{"win_length": 400, "output_stride": 2, "mlp_ratio": 2.67, "inner_norm": false, "subsampling": 2, "layers": 12, "width": 128, "label_smoothing": 0.1, "init": "trunc_normal_002", "shampoo_beta": 0.99, "precondition_frequency": 16, "one_sided": false, "epochs": 6.4}
Rows from block 8 of a small audio frame classifier, named by matrix and row number. Rows with one number belong to one neuron. Each number is 500 + 25 x the weight over its row's rms, rounded and kept within 0 to 999. All counts start at 0. Numbers have three digits each.
After each neuron's rows are labels from the 100 clips, of 14976, where the neuron reaches its largest size: "strongest on" is what is common among them. Only what is clearly more common there than usual is listed. The data: synthesized solo parts of chorales (CocoChorales).
# gate: first MLP gate (model.blocks.8.ff1.gate.weight, 336x128), inputs 0-127
# fc1: first MLP up (model.blocks.8.ff1.fc1.weight, 336x128), inputs 0-127
# fc2: first MLP down (model.blocks.8.ff1.fc2.weight, 128x336, transposed), outputs 0-127

gate.165:481504498475577529498538426497531485504514478466482459500482485490514497546478502510547517498496513497485490482458463492524508506533506520506519495504491540545526495498478521536513486525513499503512526479508489461508507510477514491582518551516503505541510502514487562511471497511519491523524504539496472546512460467515469530537523497503510487484505512482462512493507510495502525452514
fc1.165:510486497510433479527503537478474479523500525514500519509511492522489506447474512480468495448508515482528513483574510497482514486483468476505476491472514487501500536490525490472508521456523493483481490513499479506500491523537489518432488464476487535462512522494520473494503547500463531496490504491504532452482512513506505486410498542500480492510490486506560454477509495498486500520529
fc2.165:482476515528470550490534510483500506483530507495491480510501497510496484470506480495439512527463489491503528491554510506457526543437503514512521502523513482538489489455512510459490508513479530520462521474513494514462522481454501514550517511548518467495527461485496521460535516515554501511507480491454509462517469496495503544516490471508496539517458487482494500546531501512511468498529
strongest on: note D4; note C4; note D#4; note C#4

gate.11:530466517520511496473478524509494502476527494500495485484485487492492489466466463463513505490521507465499469470519528534491541514501462511561481508509485493543492474541437508484500512494535486490500518496519483487510464514463540513504489457498504531542466467522518487504461503516493458516523522543490547474432443492515508491485510493492477482464470502500554510491529512487463497464470
fc1.11:527522454478504528473483501489509491518435544523523518497491516485468507467477495502527484501442497516475542496477500478507456494494551522500498530520539498452505469449534508527482488529504500511473462510505517501516507487524510530528449493492495485519500509487488504529523462500502525493447539483534462544550523471492477485537484481495501506528502482493510501513458483469537517534544
fc2.11:508503516500506459509464488526522471507497492512519467535500436569520492472528510467459485503486483457512479524491490483506521466519507466472506463522537542531537478491523509457555553500524485489491534456470490468528485494454495475481515486471503536485494507512525533519508510480496480474489472486522490526520507506462530469531523506515497527540503537460493513479497488490496492500459
strongest on: note D#3; note A#3; note G#3; instrument: tuba

gate.129:491491469479528569520537525501527476504514468545529477452493513518489494431507482531496475517488493516466515502498504516500512499465495494474474502487499534492464507550487538523501509494452505482519482543494504481467486541502528462512496519493472489465491552523492488515459485542469476513532500553495493504508479486521491536493521488484455483515514480527526450533525538464480499481504
fc1.129:493505511511493477461522467488489497490479519466491525534515482510485525546471556490503540515523499517535507482504493476546478512501495494535530510544486487514529512466536506481543486489574490535470514520501471470551466474483481527469527511507503453463547455520501505502492462480510481487499501443508513549467522500490521490508469524518552528496497512486471500510469501501522485514526
fc2.129:480477479496528536520474513507519495509521476489469477482497492516501494424542493511492507474556509531543513503513525496507553545509516479494463483466498466505494470460505487480483508522475486479491493513534506498474524483488461498457484506488494563478480501454518503490503540509543482507503525527502510489494523518524523513488557482544506499500523505474542456448478463498525522498450
strongest on: note D#3; note A#3; note G#3; instrument: tuba

gate.36:499480545547488512514492486519501474454503504483476513480470510520527554501547490504523495455489499513518494534483508467507506491532507514487509509519489546504434536523505539533492547554531526516547508469520520508475503486490472504443521495501505472515514526543526501504463456517472547478508471491462471499484522447488505492500499466523501518509495516514507527525532542512490494516531
fc1.36:461490468490491486504464438464473532525493523486489503491491476478457467490493518501513525502510534510504474469469499527466472478476450504500496472482520473507542541494509472460514475506492473468448460482464481477474499498469502484526461498477502525511452505478493487501503494504477517494497524498519555545523467532492485505516528540512488512533516519522480469451532493460527490455467
fc2.36:520513469490479469539525501487507515496522514471475516503488497471478475508468526502469527509478492425517511479491523557512541507487460498489482503446513482509492510447567498496517464463495506518530471536487520497505500485519512458480466495515491514490475512453467512463491463457495485542491477497474534536457509525514486461483509493491493475504505471502497446482510490475501543476468
strongest on: note G#3; tuba; note A#3; note A3

gate.203:532486504537489540511481491505478484444503502525541482474494517478510497501479478495488527531481518493509513458479509495507480492523489526508519479459506490476471455498544529452485510514450463508491537467473515469554439519499447488503528489480535514491482507483481532489488489487524504457491529496506493505503499515522501509468525407493534495500513496518471506492454498487494563497484
fc1.203:486507462497487496551488455506485492499526489512524544512467519495514518495494473440484486513459491506484487516488519534532497506458524449504500485456489497502488481466552522488506464482485493475469540477463538479556463498496464506517472489481483468530554486473475500524489491507510495493482528474541545506537503459516493519499486496495515514476492509491506532479463484500437532484457
fc2.203:508535511518459473473486500497494490457502534488493503509520471474477456520498511504483489481475459455467487508493475484482490530501492489483462533506535485483467477529464464511513468500475491510496467497520444499507548506482513540529501512508547497523504542454563475471495478473466501520515515520471466493515500478532512504510536525479485521458461556460505495493503538488557483499507
strongest on: note D4; note F3; note A3; cello

gate.265:517506499485487466480501528483523510478481458485504508527509512471507480483482526509495517514524503482475490528533502510451483487497493513491472477531486497521515467566491486509490464513481534488484478500511456499462480471528576522509475509483518503507542520526549530498449501480474459499516510499493515567532472496529493535488466517556524478524490476517471552521468503530478536488522
fc1.265:508462532513465489473502524546511498468504493512492501481506504533499521525499490492519504485481461540510440505508488503489499476487453458486515481500475497471442522502513507546503497556522506515508529537530536538472482492502487534528509501512501524526473493492508546525510537496497531491475466492498522507509460487521512530584495493498467530485499463531500558490518507444534494499525
fc2.265:505522435503516493506512474502489518445448552500495473497543509418496500461488497516510509525515546461491494531493482462507475477496485487453502546521528526491506482525493475508494467493499487467481515494498493490470503481485543468500537519456502520460506467546466466494483491515538461502505496479493548514515533495480503478485501454510518485537538484498506505487487499518483530503469
strongest on: note G#3; note G5; note F5

gate.28:483510526515522480486465485510500549475538495492485460523443483543483478468494495493476507480490510536493514514467508542543540497516496543500501528495504529486486526503509490481550478504515531528508507413515514484521525527479484496448482530509518504527501514490530487547479531482479489491517494515532481508517516456539520554478523489481476506470509501457498505492526505551525485462481
fc1.28:547504493532517491460504493499488511524496534446501518462534490505497454516499489498480484532506511479495481477530536547506461491481505487517452482493513464513519504487504519442489466530520467452490512529557491503514484522528513520500501492509505481518505486516498579539529503459512477508539512508496524483505499526454480442532519502495459507482528490493469475531491460481480459514495
fc2.28:453501463498479502535530486560499484527504530554482515534520532522509503523525506506507504485539494498535502487501492468506469542497510498480551520497525565504518510500481460510507510463480502572496513512528529496484486494491466503516458499475523511479470510468497537470539486471471482519496481521475529468520522508508443528525506518486513481460504451525495506478479499530485550499482
strongest on: note G#3; note A#3; cello

gate.143:496498481494473449501495481460511507542511506538528497499531473528508467539555465451494558438511522492482515534525499523497495499550510487511504427461481513466505532494471505527526520524488522500475491487510482492475490520491544499500506508476496491506485484526517497493509514479496519487484470543475489489474504492471520483472477455482508495514491435537480489535475458481514540479485
fc1.143:495515432494524461537495508481515500553505481518509535488512465485473452506522505461505522460507477472496501550520481500467445496535506512508481451456478499455463489531498501534538530535489505481555489493503453505508528522467501530484475509506506468491472526515492503493481506524514525496537493514544493484429488506483509490479482459482495542484496476511509531515497479509509496519484
fc2.143:471512521520505516475522537497524505493510482513472460459500537522538531496523510485503487507483496500510511485503497503513454519475448478458504534497521503485544460517519533485534506575561469504490513534503459526518502556482470496476507523508481534497524475517533487457517502472523485499503527537476503501507522512546498467501463517488511468482501447506488504443496480510520492471532
strongest on: note D4; note C4; note E4

gate.240:504497504500536480568486442513556500448487508525514473466460513453522527501494513496500486523522527515514483489532531486539522502548544467524466495498478521487549491550475490538486505508487486510499448493539519520461517494494495448475503511500459492558487485509536465526476471507480506504490480515510522530540509504461511482506457486517482503519505510479490501486511526503498523522491
fc1.240:456522497499518514511483477508490473531456502490484526456444490496483485497475444531534472479471518477507476513512512475472491486492486538493486508486448509450481556499489500456494468504484484483466479499500530444508490472506513469501479531530484519475541515497484508443450499503528496481511478509512531458499513538520466503487457514481517521480514474500473500495533512534491478477553
fc2.240:503510475463480497457510472497558522529461493485527495513526505499501515489481528466513480507522459488482518475493482483476484479500499509466564509529504448529525449494508526475496492502506475453497501508453492514491507535508537517466470470539529519492489516478520531482533495426523501482511492486489507552479540500527460502534490471459508525542512524507494495464509516489490459527498
strongest on: note D4; note G4; note C5; note C4

gate.318:477491500492523467550493524536527494476524502479478486528511520493529477521519444489489481510530480501483472507523512516508517496470483513516503476517513504504540514480496529514499532521512510524504506464504570497441510517493525459463495499562515474467521571502510520529522504500482510498541486505532530501470499475553524507526482520546492509530516423502454481516500494482502476505510
fc1.318:490450497493497486454489502470511546506514516523479477504470468521480497482498515519503491440520484511491528514487493491506531503505460454527506490513544510478454547491510512459475503474512476500551492455506490498490482484485493462482473497539510428502513522466510499484515493483490461453485490496533463475513540522456493486511497463527542524541478537494521475461490508512466510461483
fc2.318:487496471516484488549475470466483497461504478483535493521492540491521493520503485426460497518501473479508494494491525515491509478453502512555484538430526491482509500484519493522545502479507499470474504494444519506485546518500515497496538487520500508530471508507471499530526522475502513523512499517513544564460513517509530472490553552503467503492522486482498519498526491556504497506511
strongest on: note G#3; note A#3; tuba; note B3

gate.148:516476497527468523495511540484517509523548428494470527526488524524503523482450477563519499512489499464509513467510508511521505494524487497503529474493472503506491510495455500469488518520528527479525497546562510521503532513469500455459487525512539461480473513505531501495529478511517477493475486480475456511511548461475508489480518480482527526528495509450473474526499478479471496479478
fc1.148:510493534500517447489491483478492489482471495492527490502475481472472483452502469480493499472514457483525529504503522535546505496427554487488491517526516427508465470476495489479495494529527491497477467448518459459443514488525509510531469512499485504495542499528506502502444520514497537529507471507526509499516506510503510497505489467526454474508523503483481524487525511482513495467451
fc2.148:501503475525517548478482487481497508521542498502542490487491510542525496539501483492492467476520526503492484497447502497492529550522426502503494498514480539541516425469522484530488554509485498510542496531495520510540525496504472512497516511484479512522534526461503475516544449482504507517510499506509525455526493488516488537504508530502544495528491540521518508484489496471490451496459
strongest on: note D4; note E4; note F4; viola

gate.24:524508511443504511469500497530506497518530507501520525540485487512516495476463509521474489496501512475472514531497526509486473494477518501503510478502495512468497499558528526494490525490482463493479468505513471488522488525499509508485545515510480513561534525553554475510477512472492536491500582506489504561487480475494506513569526500468510476446511499500481473487514502569521503509516
fc1.24:552492497479522524436518502541505545469498537475518500495472493511542510492510524488526514512471478504467517494506522534488469523505510473475471524479472497472520490524529551471496516512482495473513490479515477523500500498487552488519513450494490471498506508503521466500502485476508547517518531471477519516468484514558472506530557519436484532455490508459473467525507496527471485482474
fc2.24:448498516482519459550458464443511485544474532512491532481515488526483484508505510464523493518494534508488508493491507520537567495486506508513433498485485528519512504497534511507544520515523472491508483512513489492556484459496552500557499509514535505485472476464485482508510504515503484462470506486466480488455494477498493479514524495544511488529483513520502454489467499526478469537495
strongest on: note D#3; note A#3; tuba; note F#3

gate.61:512506530498494523512486497480508497479482464539525467503493525506506469485499455467552521525465504492484508497447528503520524502487532485489506519511481514493478460506507548466441531516475460488539515497465494526497524519502503457496462538478495503531526546472471488530456535509497460498512526509509505486475513480558523501469481478472476506515500512540541508509526530479454545499467
fc1.61:550488481545479549529499511478504477451502485489563491498507514498522475517489505458497527539517488481479520517463513535497488519500492482464527510535492532492507528513529554461473531460513486524530484537495474541473491501554539538495494523497478508515513542479494492530478474513485476510512474490468523471448506530489527506469501499516508467507518492493522517482560510515497510541474
fc2.61:514478508481541438511501527496491529515502504457492478507490496500462513505515481475510446487475495464521466512553550477511523518479495505534510501455511496512496526494450531534488477511458528507507482492483505485514514513484494473549512439529526484494493449549482506487526559516519499528497511509508521471496511463482520479515500492490531492440458502483483525545457487480527503509520
strongest on: note D#3; note A#3; note D#4; tuba

gate.140:475522482531500510510527532509479519482479475557478488511522503495510530552481544509505510475457497503558560524493542459509485493513502501523542470522531513470492489487472493517464489485484524469523526487487507502520505505487522511485489519482475477474491497514538462531563485496485448474454541484501459498538477482481500496481488498504481457535494498477531440523496519489477525517517
fc1.140:476521503525490481527469517514493463463526483503495482501473536497475532512521531488503493486522504561509467530503480469472459509531507508482512459543527519492489532507464513532448504548473488513459476472495485490478491484499491498493497494478483478509536497475516477513480488461479536506521534498491527527557509504526541521552509554519506472556489515473512522489498560475523531487507
fc2.140:519517514520568465466524509552512513486534507458561469525485495486482493523519518468495512516494502488479488473501521548527474522533503519532498494512549517499502483498505469564552486468510485465531508528508467531502507485534487507523507479508478487524521474474515508520562505505491538563491496491506514465513500491508509483521512536484463506498535507493532519485491542499525541518524
strongest on: note D4; note A#4; note F#4; note E4

gate.264:512508527508528484507486488491510495501492539506538520462439574504502506501468448491511498477488480552527507492517452484555511514464523476510523504518486463540476502517487504483502509478552509505542492464552502481493557450481542490496474496501501478508497519526530492497512532491504475524495485495518493471485472496553511472508517519501515488525532496470499484480491457455470461487494
fc1.264:479517481495504530483529511490531488492518464514476497496498466482484506505470491496484509507474488483479494485501521549479500488509470491477479515498528560496479517504498440457475517490440509507497523510547513543507500525505434481455506518514541482483500543485519496520468508435547480490453521473506525478562506479480505510524516489498478544470463497498481488495496518537505498441493
fc2.264:502445480540494458523453469525500514527519538496518539481506511547501467509526526477500463485532474501482462503456501477546527528529481491461518510505501492504515535482507502525526448503510504457496455544475513504482483466511497497514482546516510469495515518489518487539531482495494477494542475545493488540470481532523512531513543507456516508505493501523533486492460471513474477520520
strongest on: note G#3; note A#3; bassoon; note F#3