config.toml
dataset = "synthesized solo parts of chorales (CocoChorales)"
hop_length = 160
output_stride = 2
arch = "conformer"
fused_qkv = false
label_smoothing = 0.1
optimizer = "soap"
lr = 0.0023
adamw_weight_decay_other_params = 0
Rows from block 8 of a small audio frame classifier, named by matrix and row number. Rows with one number belong to one neuron. Each number is 128 + 32 x the weight over its row's rms, rounded and kept within 0 to 255. All counts start at 0. Numbers have three digits each.
After each neuron's rows are labels from the 100 clips, of 14976, where the neuron reaches its largest size: "peak on" is the class under the peak. Only what is clearly more common there than usual is listed. The data: synthesized solo parts of chorales (CocoChorales). In brackets: how many of the 100.
# gate: second MLP gate (model.blocks.8.mlp.gate.weight, 336x128), inputs 0-127
# fc1: second MLP up (model.blocks.8.mlp.fc1.weight, 336x128), inputs 0-127
# fc2: second MLP down (model.blocks.8.mlp.fc2.weight, 128x336, transposed), outputs 0-127

gate.123:112107146137146115099095170105083126085139149101158091112104156124190176165112114157144152116105087158141108104175080137165200136073120109172134133149121133056116141168168183083163131156146124147144058137155103123184236153093135122155107149148097150112111186109142187102120112156191128120090074073124109153123142093130111105093111183156123118136141183120147078105135139167160118092092
fc1.123:148094125106111158106103100171093142193134111119086155093146160145162123051150176131092097188122128121118141072122109112106103107097120147102201127137149182157123098102116058141096114108134144141130170134132129223137127137145195104094154148098156113130126118135110102168124116165050107089143150137142116098185125127132129144123130060157095127079135122098198164150093115155077074186194
fc2.123:089130136125125058109121099108144137089163203105149134122132104153105117146162120132125094069171083149101146139133183112120191122135146189211153124113152086162083170148146145085128154158103107156153082142058135151113122037142121156165135108148163221094127100121112161129089160111119127194076130060119155120147154100098158134068120148140166099181127081142112124140124139127109089118131
peak on: C4 (53); F#3 (46)

gate.53:133121133064160131155121135071154175135151137152128140140083115191184137142120166134156126123137163124117110089170179114176112112124168167138155087099135144164149103161100228069155119193149164094145177093135132105112188157159104091084119140156129164112117153113155167124092196160068081161155118124121100135132107103191122105133180110102149109112132054120105087117164097157091075094140
fc1.53:095131129096141123142141115074105133159121122115080118055147107146056099136097084166114141118108129160139090111164169091115111138183135085153165160116112176118116101119141084106128135101081127106044156124084113126075137129109182051044165128158168165134090124176150190123169154067174105130067066144154099102123118137143093135125083108166183108114152106105110131100145080141166109132123
fc2.53:142125074168063114184101168145157126140183177091158173094096141090142169149134211164099083156127119134087143109083148126169085114113140110164162132118162105105061154117071170188177130184142117129152112128147131109119143137120077152123155128106136117117063062145133094091086129109122137119159162173086125130063087089141118053103172145104116153087116088173123097112154115138105107093135
peak on: D4 (100)

gate.151:117100127155140099102121121160068142145125137112155125126109133147078141127133190113074084122181118111111076118103078151216153119148113095134144129168113184121117114111180161104122177133141171135106142153125132150197180140066124095136070148153150070144144131156175117095119158098125139030092160214119132126149134105166071130187151071167142084089107122135116084123144096170133110155108
fc1.151:139121165131123118155148136062117123134098081096187110137144091137124178118179087121116148171136087099144131176199158064112148098148133172167131094074093108124173128078110173111171143114105137110136115115168157141098100155108111158077110108106125090091203139164099102113187105089112075109127091171143117173195105123158186134088121099130154149198120136115158159164180189173113145100139
fc2.151:163181103102056134110128146120076152111166138168098122144118154067165069075119201114142134108105113182204108103082135168143137153112117096167179116113056119191164130125096120146091156110114118124092125114173148125104105119132138078118108105138155125130160132129130115115059123139108121087076116161126142097140172139145099103134160135129108030083144133194050129122083088113130128167163
peak on: C4 (31); F#3 (30)

gate.74:140141102183134166105114155152109106128154129162114125091089156159153135117129191184115110192101100219147154142184130134158178081200168122083103118129070143137095132135129127086122118116144145163122159078132124159132108117110089076098126133094123177175118184144103095110115155144202088059169103147143158142108137127188134143179080118084197128156168104100126141065144139094151133116157
fc1.74:149140117106080154154071136121161109115127182137171125104143074125204147114135055079134116154118138113138128143103105168077068186051100122120141219167059131152141109110167108101114169133162109122169150118132107142103098127154163145140124129204160146139139161140145153146071095163123148162130113136081193145124149154132129135089120117173107104140111199124138164163151137190078144097076
fc2.74:117121160137115081133132149096127123116122165133064092145070081083184106091146126112159048118143136090097088170190080174097113205129125151135105163155160142138115093102131098111125112154120176105088147096130133106162117100139106198110136136124101127092172125071173143147168220085098162157151181140168089152097117095158165161096103161140080165132181117135100093133099137177142103115116
peak on: G3 (100)

gate.72:122103152196152148123092129165106109140097046138143117212117141197119114177141127130152100138119146132159146141214133116163178147115136143141146133074168168148115156130120150106197135111119176128105112135189101173156127107101154127120176128144158099102093189143123135175185089113116185051141109157131145125086125100110130119164134171144142197142133074124076115056130145102085123109089
fc1.72:111162060094122106137141126046108158111154192098139127111135130079139191134101130144090122098142147142107068150104115115101109178163161114094113124180116120095143094145127173113086164109118077146174128163127140080146082097139071126130125132094056130164155058106131085076127105098116127222107123106151134148164120117116100107100163114157120087101085136120211139145126122126143178189186
fc2.72:126093141143147129169060110074067067219135112150116159150090090162122095163166149084128122129168125136091089154185118167091135153102132174174131149141120152167140132077092126119139113161136103130133113188150160155123181109109156133110111092146166106173071116178147145109097131129134166099104106161120221126113156110092164156161089159148144173148136134150112124116132174164123181098040
peak on: G3 (92)

gate.317:111124142105123122132106149168156170103160105119071112211060130150158167160101109156150075096089105107044135125122096107170115104121139176098124119083148109143121166138156130129143141141116192098120125112070141131102114105107069131128121112096070145108116143119116146086129104114088106056235174131132133141174150098126120147102093105057108151140052064139077113083150116082126112127126
fc1.317:119143186094131089125159162092128140132168130116084105163139164154174153159128123160166058142161124134126121157111177097144196137114128157164105136154130139060138148130139146139106125162143126106144058149130096112114163097208118109062180211097109090146073098091162130163154150106118173133142135094132207137174078104165151067070102141087123152134162151145075149119083124094092118122107
fc2.317:126163134110158169157104143117148156094111090137111100080138146115094135112133140128119132104092124122083178110117097147083162110109168071112099097041144086165049085126145134141115106157106150124118143107108152125175107126107103097180154090075159124144168090077129188082095131155184099114138125167143050180113107113165045223178092128112125085124159143083175131141148112132138125111113
peak on: C4 (100)

gate.271:170104152130130165108166106127104113110111104120190134145107100119135113113145091147125153124148160060070074198189163151147041141117161081075142119089167128159117091097124186143118185130123163119161159071154111086066140136133133181097138143204165167175094136093114113087162147129089104128187084175108145143063102099176125118114148109113084132111173075106126126134117129132110133148124
fc1.271:116115152120087096161148114184069149067080115110141123119120121142096100125119152148133137097158184128077115150148075109138084128169110098058127138090119149058120130117154189114113127092152067121146135119115133144076137135124156160065108162185110130120139083107131168132156132075077183088095172196120189144049116132137107081126173115087117106096194151153152112143098167076137101153127
fc2.271:173178114168123106169141102115125105156117185149225186100151195119139127133165115100126158125143108126157142102123141074124150139104134106208145143159128098176141152155132113100173136173127177151081068150091185188136130085067104149163134161082130080155137174098163158145136074132131113084115102059159118139147158124146158099068111099148133092143067099147097142092155105155099110127111
peak on: D4 (53)

gate.70:142105113117077133185107142120139157123157079135140141100165104151128086117077164213044126165141101076113138142167106123199081136131109128102173111078074159122068109146167131114074145134123184139139165156134128113121219155137177092147123139171131115121155176139125172114127112145132118074110188183110123135148135097138061124143144106111145077184159131144151151142128150062088168125143
fc1.70:139157171093166165110124081151088112120119158122121087181181129107117130104125115106165068073116199160128150112103104127079136141193108121173135187168092151084098142163141088137127090101126117148094158075118163131114084130135160158148119176146151160134126126160170133081196137158125135109162055172117131129172123131083128117074135121163123164080160182097052065141124121164181091154120
fc2.70:149150110146151178147118153106080212149118109168140127075152066074147047111119176154131101157123156111151124134129141162112116127128129173130177150155175111168228105101129170130149120141127114143154105149169175168119154083096109150162166138165182140187118138195091086172140169134101105119124181095123138101111162161144160136117145146071178098163119082181150079123160107147138158133115
peak on: C4 (71); G#5 (29)

gate.189:133111097182154029120079139153116126056097110140150152123084141118147114073124115138137138108137146151108118046189151128144154148141133158137079117155098105146179186142154168125128164120064127123104095130112151133157164145133154106107155146112168154111176134164125149145097079202111080103156202126157136115153101145127188023121164118132148161139138141084164085110093139181159107115128
fc1.189:071115148130123134085152094179122101164102110080090137136048171089167116131146058171165126102113125128167146075161100178165105176064149151123157095128108131161156119157135163112102115133137135077134158191124082134176157190162083115160174100134105165152149116143124156069139109077110087110058122128141120168106144135152149057131103118153147089117111201105104150139151093092121085096127
fc2.189:155126072187101109145134133122152103105124145127149122143122185146093112107156180115095163121165159134106138168173162145129098087108114107081084157101145114123094143107199073099120148138128116099111138007157115138131130105104175141090089171111183103095122099091088151172156198125128205142120138114160119084166126133091142140170160095199152141097164126177082097145097168155168135133162
peak on: D4 (37)

gate.56:174116110094122136109108085167092133085100125082127174098146162151027136122120129133110074151114158098098109138137124126153156090092120104100170131118100173121144111166186172125114093126148088142140148132169090143100102162133206148108112155171177175137121142145159158127053158156142132077096154184147128119073047145088111119114110146151141084119159096083076141120053123116106129176186
fc1.56:074134130165140116164143103158149141119109184086098152084058189135111130103133185076152156141145135148131140155136132087147052128142084100137098164136132130191169129125132107092071126179188089123169047155092124176177159108117141090137111112134156146145130104117060089063120123126088130087122122184127080151160185124167136102173114143151133115165048138166122111127099123172112134136153
fc2.56:119079184115158073133109105129083129123180094185161138145121092147146143185088101134165096131095148136102089123134204144122145141105120080174141162181126136128073064153181127128158135137087128142170179091092142051117131161120116147110149139052066178124161100185143132130120121112123154182087170126103197078113133087134116133084092141157114183125179120132180150142156101139109137119118
peak on: G3 (87)

gate.114:128141160144173102095143116169109115135110094150122145154117121141142158134082064156171159088121131144081186132108151088126114120212106124100086185136091174189153126106082172094189123150148150069114147085143143109137178123118105085152152161098144120158063121208164100086121120125115096076157163114067129112142088163172077105090119090150184103161119111145096139155124056140093136124133
fc1.114:086126145079158158029163112140168112128081153113110145068128083100141085134091178138118141098228160097152039165178166158108126136121059150109120160156122139139119116124100093107114132135145123130114129153156148154151136144124100108118096103117134100125128211144122096063186122171142119166107126147133160116144071120183120140171162178141113104141122099183153121124081128192177109121135
fc2.114:153064150152129142154143092156141095073133142073152165156148158180133165120142079098099156136090164160134091124091191108142153124176063100157165171125131082168151161130089102107105108101187084141123081190147113133106120100110121129203128130110048157111166090139115142119083115119104137128102111060129115108158166082086132118191130155081175150131108184135173113152160179121148171140119
peak on: D4 (100)

gate.21:117144149156127145080046128173120091090167047101139110098066139093127098121089081150092123052121077105112138127132151085187086115110147135140156049084124185132102132152094114116141159160117083125113120129160149111133151115157156133171142178167118169186114187160125148136167118149153148142166152160085102134092163097175159123097104105160094179153131093101154072163157127129106127072101
fc1.21:190169161072141115136157173082063157151121067143151153102110127112148160157115149106126187133110115088146144171189132114129123085140170140086167116143121122064101121155134111081142162120119179150119122128167103070146141172153077132181145133139140154173143166171097168101112155037166104127080098157125127142116144112124055114112077098193150113095188169192140130107145163115135132140098
fc2.21:089139084151122065134098058144137122131073132136122153101140111170103141156162159117123080076151124136063114123077072109159122133197038067124078113059095125091117125089178146145149107164128024127149106145145195125097108089132145181123147110122133105120141142143173099122120076083121120077129129133079137142132140181153117099170154117137097151140089124115129163159085099124125090159137
peak on: D4 (56)

gate.105:135131114128138145086126205118116184178143117088084088116102166134143165144066119141130174211103126208108095092114114108115121087127135095132144129155089156146139113162109153106132086139125169121052121074156153110135149119076088075171114058164131152150174168193175092146120144151161098093177092080106159163134140131189103112172085117109127082157103124131098118122139121143172164097137
fc1.105:096111133121102077131108107120133137075140089155138167109132123057131073155087094107100159070169126121143164126124190131092108114131100111149164217181166135137151101093155134184092161099163126091173141119101119160147111149174163147189129155177141067114147112093126124170126146118103102155143108172090137073144137139083125184125096140137180177158190134142169124114173157088056113082105
fc2.105:116156188125163138151114155102117141070109127134099090107137116119143126129146090129150105100171067134103151148082126217181161220112126162143111173137105136120169112103166079129146091136144116101098123125115162164089182066125116171113089113143115139133120123090192162160103140058100136112147230179127143161142098104126148098104152147081095096155115143153166128159145088195174092121119
peak on: G3 (100)

gate.111:120122167123130172194094124106141097169074099101114126116119132118148141118165125089105176096076110129089121140141190104146162062112160093149106137086107093179061117129169127122139120157155159138149082087069154122112162108089120115091094135157151158073165194128176179114120104149143068105120093097179146110089086080072039139133150114147131155091117126160124102152133096082147154067115
fc1.111:136142145107120119184094155130102125116162142107143139102112167186143113121142100106124087151132125151108139158133160171154145095096095077171110114081150133099036093167173050103134105158082131153125135139097137049175164148184122105126110142148139140132164107148141216121151078156104067111157177132145103199103138082134098176094137136112134113157180118128085075093190181162118109139106
fc2.111:146120072141124075149127122118159100181114066099102134135088112075155147182132119235174138164077154119125108147136079146173127172106122055088157067192103100159094143064156173141106128161140147143167170166129054106122124130151120119154141116126126150129117133133128090109075106095145128085074137103125198151109059166156140096126096071133105108157096150109113148142108121115118136087118
peak on: C4 (100)

gate.283:096078112158179158143079150128095133137147127134124173135086110120056177115115093166115133164177153101089169110183140083132151127177169160093121071076106167093122152161071110077136101143148159118108112103128140145155157123118139172075099105133186102138058145134182122160152149119152100093186106144094056127157145164163132137154118086145143116139141048139165090168061124121116141079106
fc1.283:110171139115143143136068112134103082084123114099095146136129135113087184147101089128165120119108150125153010127151118130078197130145163115104136111176146135130147134107124129162145129088111119214164111167159039157119167172172093141184057119179142088153142163150162116152118125158175131168148090135154169143176134113085191171156126116104092106170166098106148129121104116099137110107106
fc2.283:088097171120138166060097080137126133145025129097161099155111087126118078149144128148113184078154106142139052130101108100147150162117104118152105117167086068150090132097141120112115127102113101118124075158164138133147097048118174179082182078178162107128138096086175085130124081110089103104145127118173125173095078134123089154146129126166091130174101190105165109147102127133127118142106
peak on: D4 (100)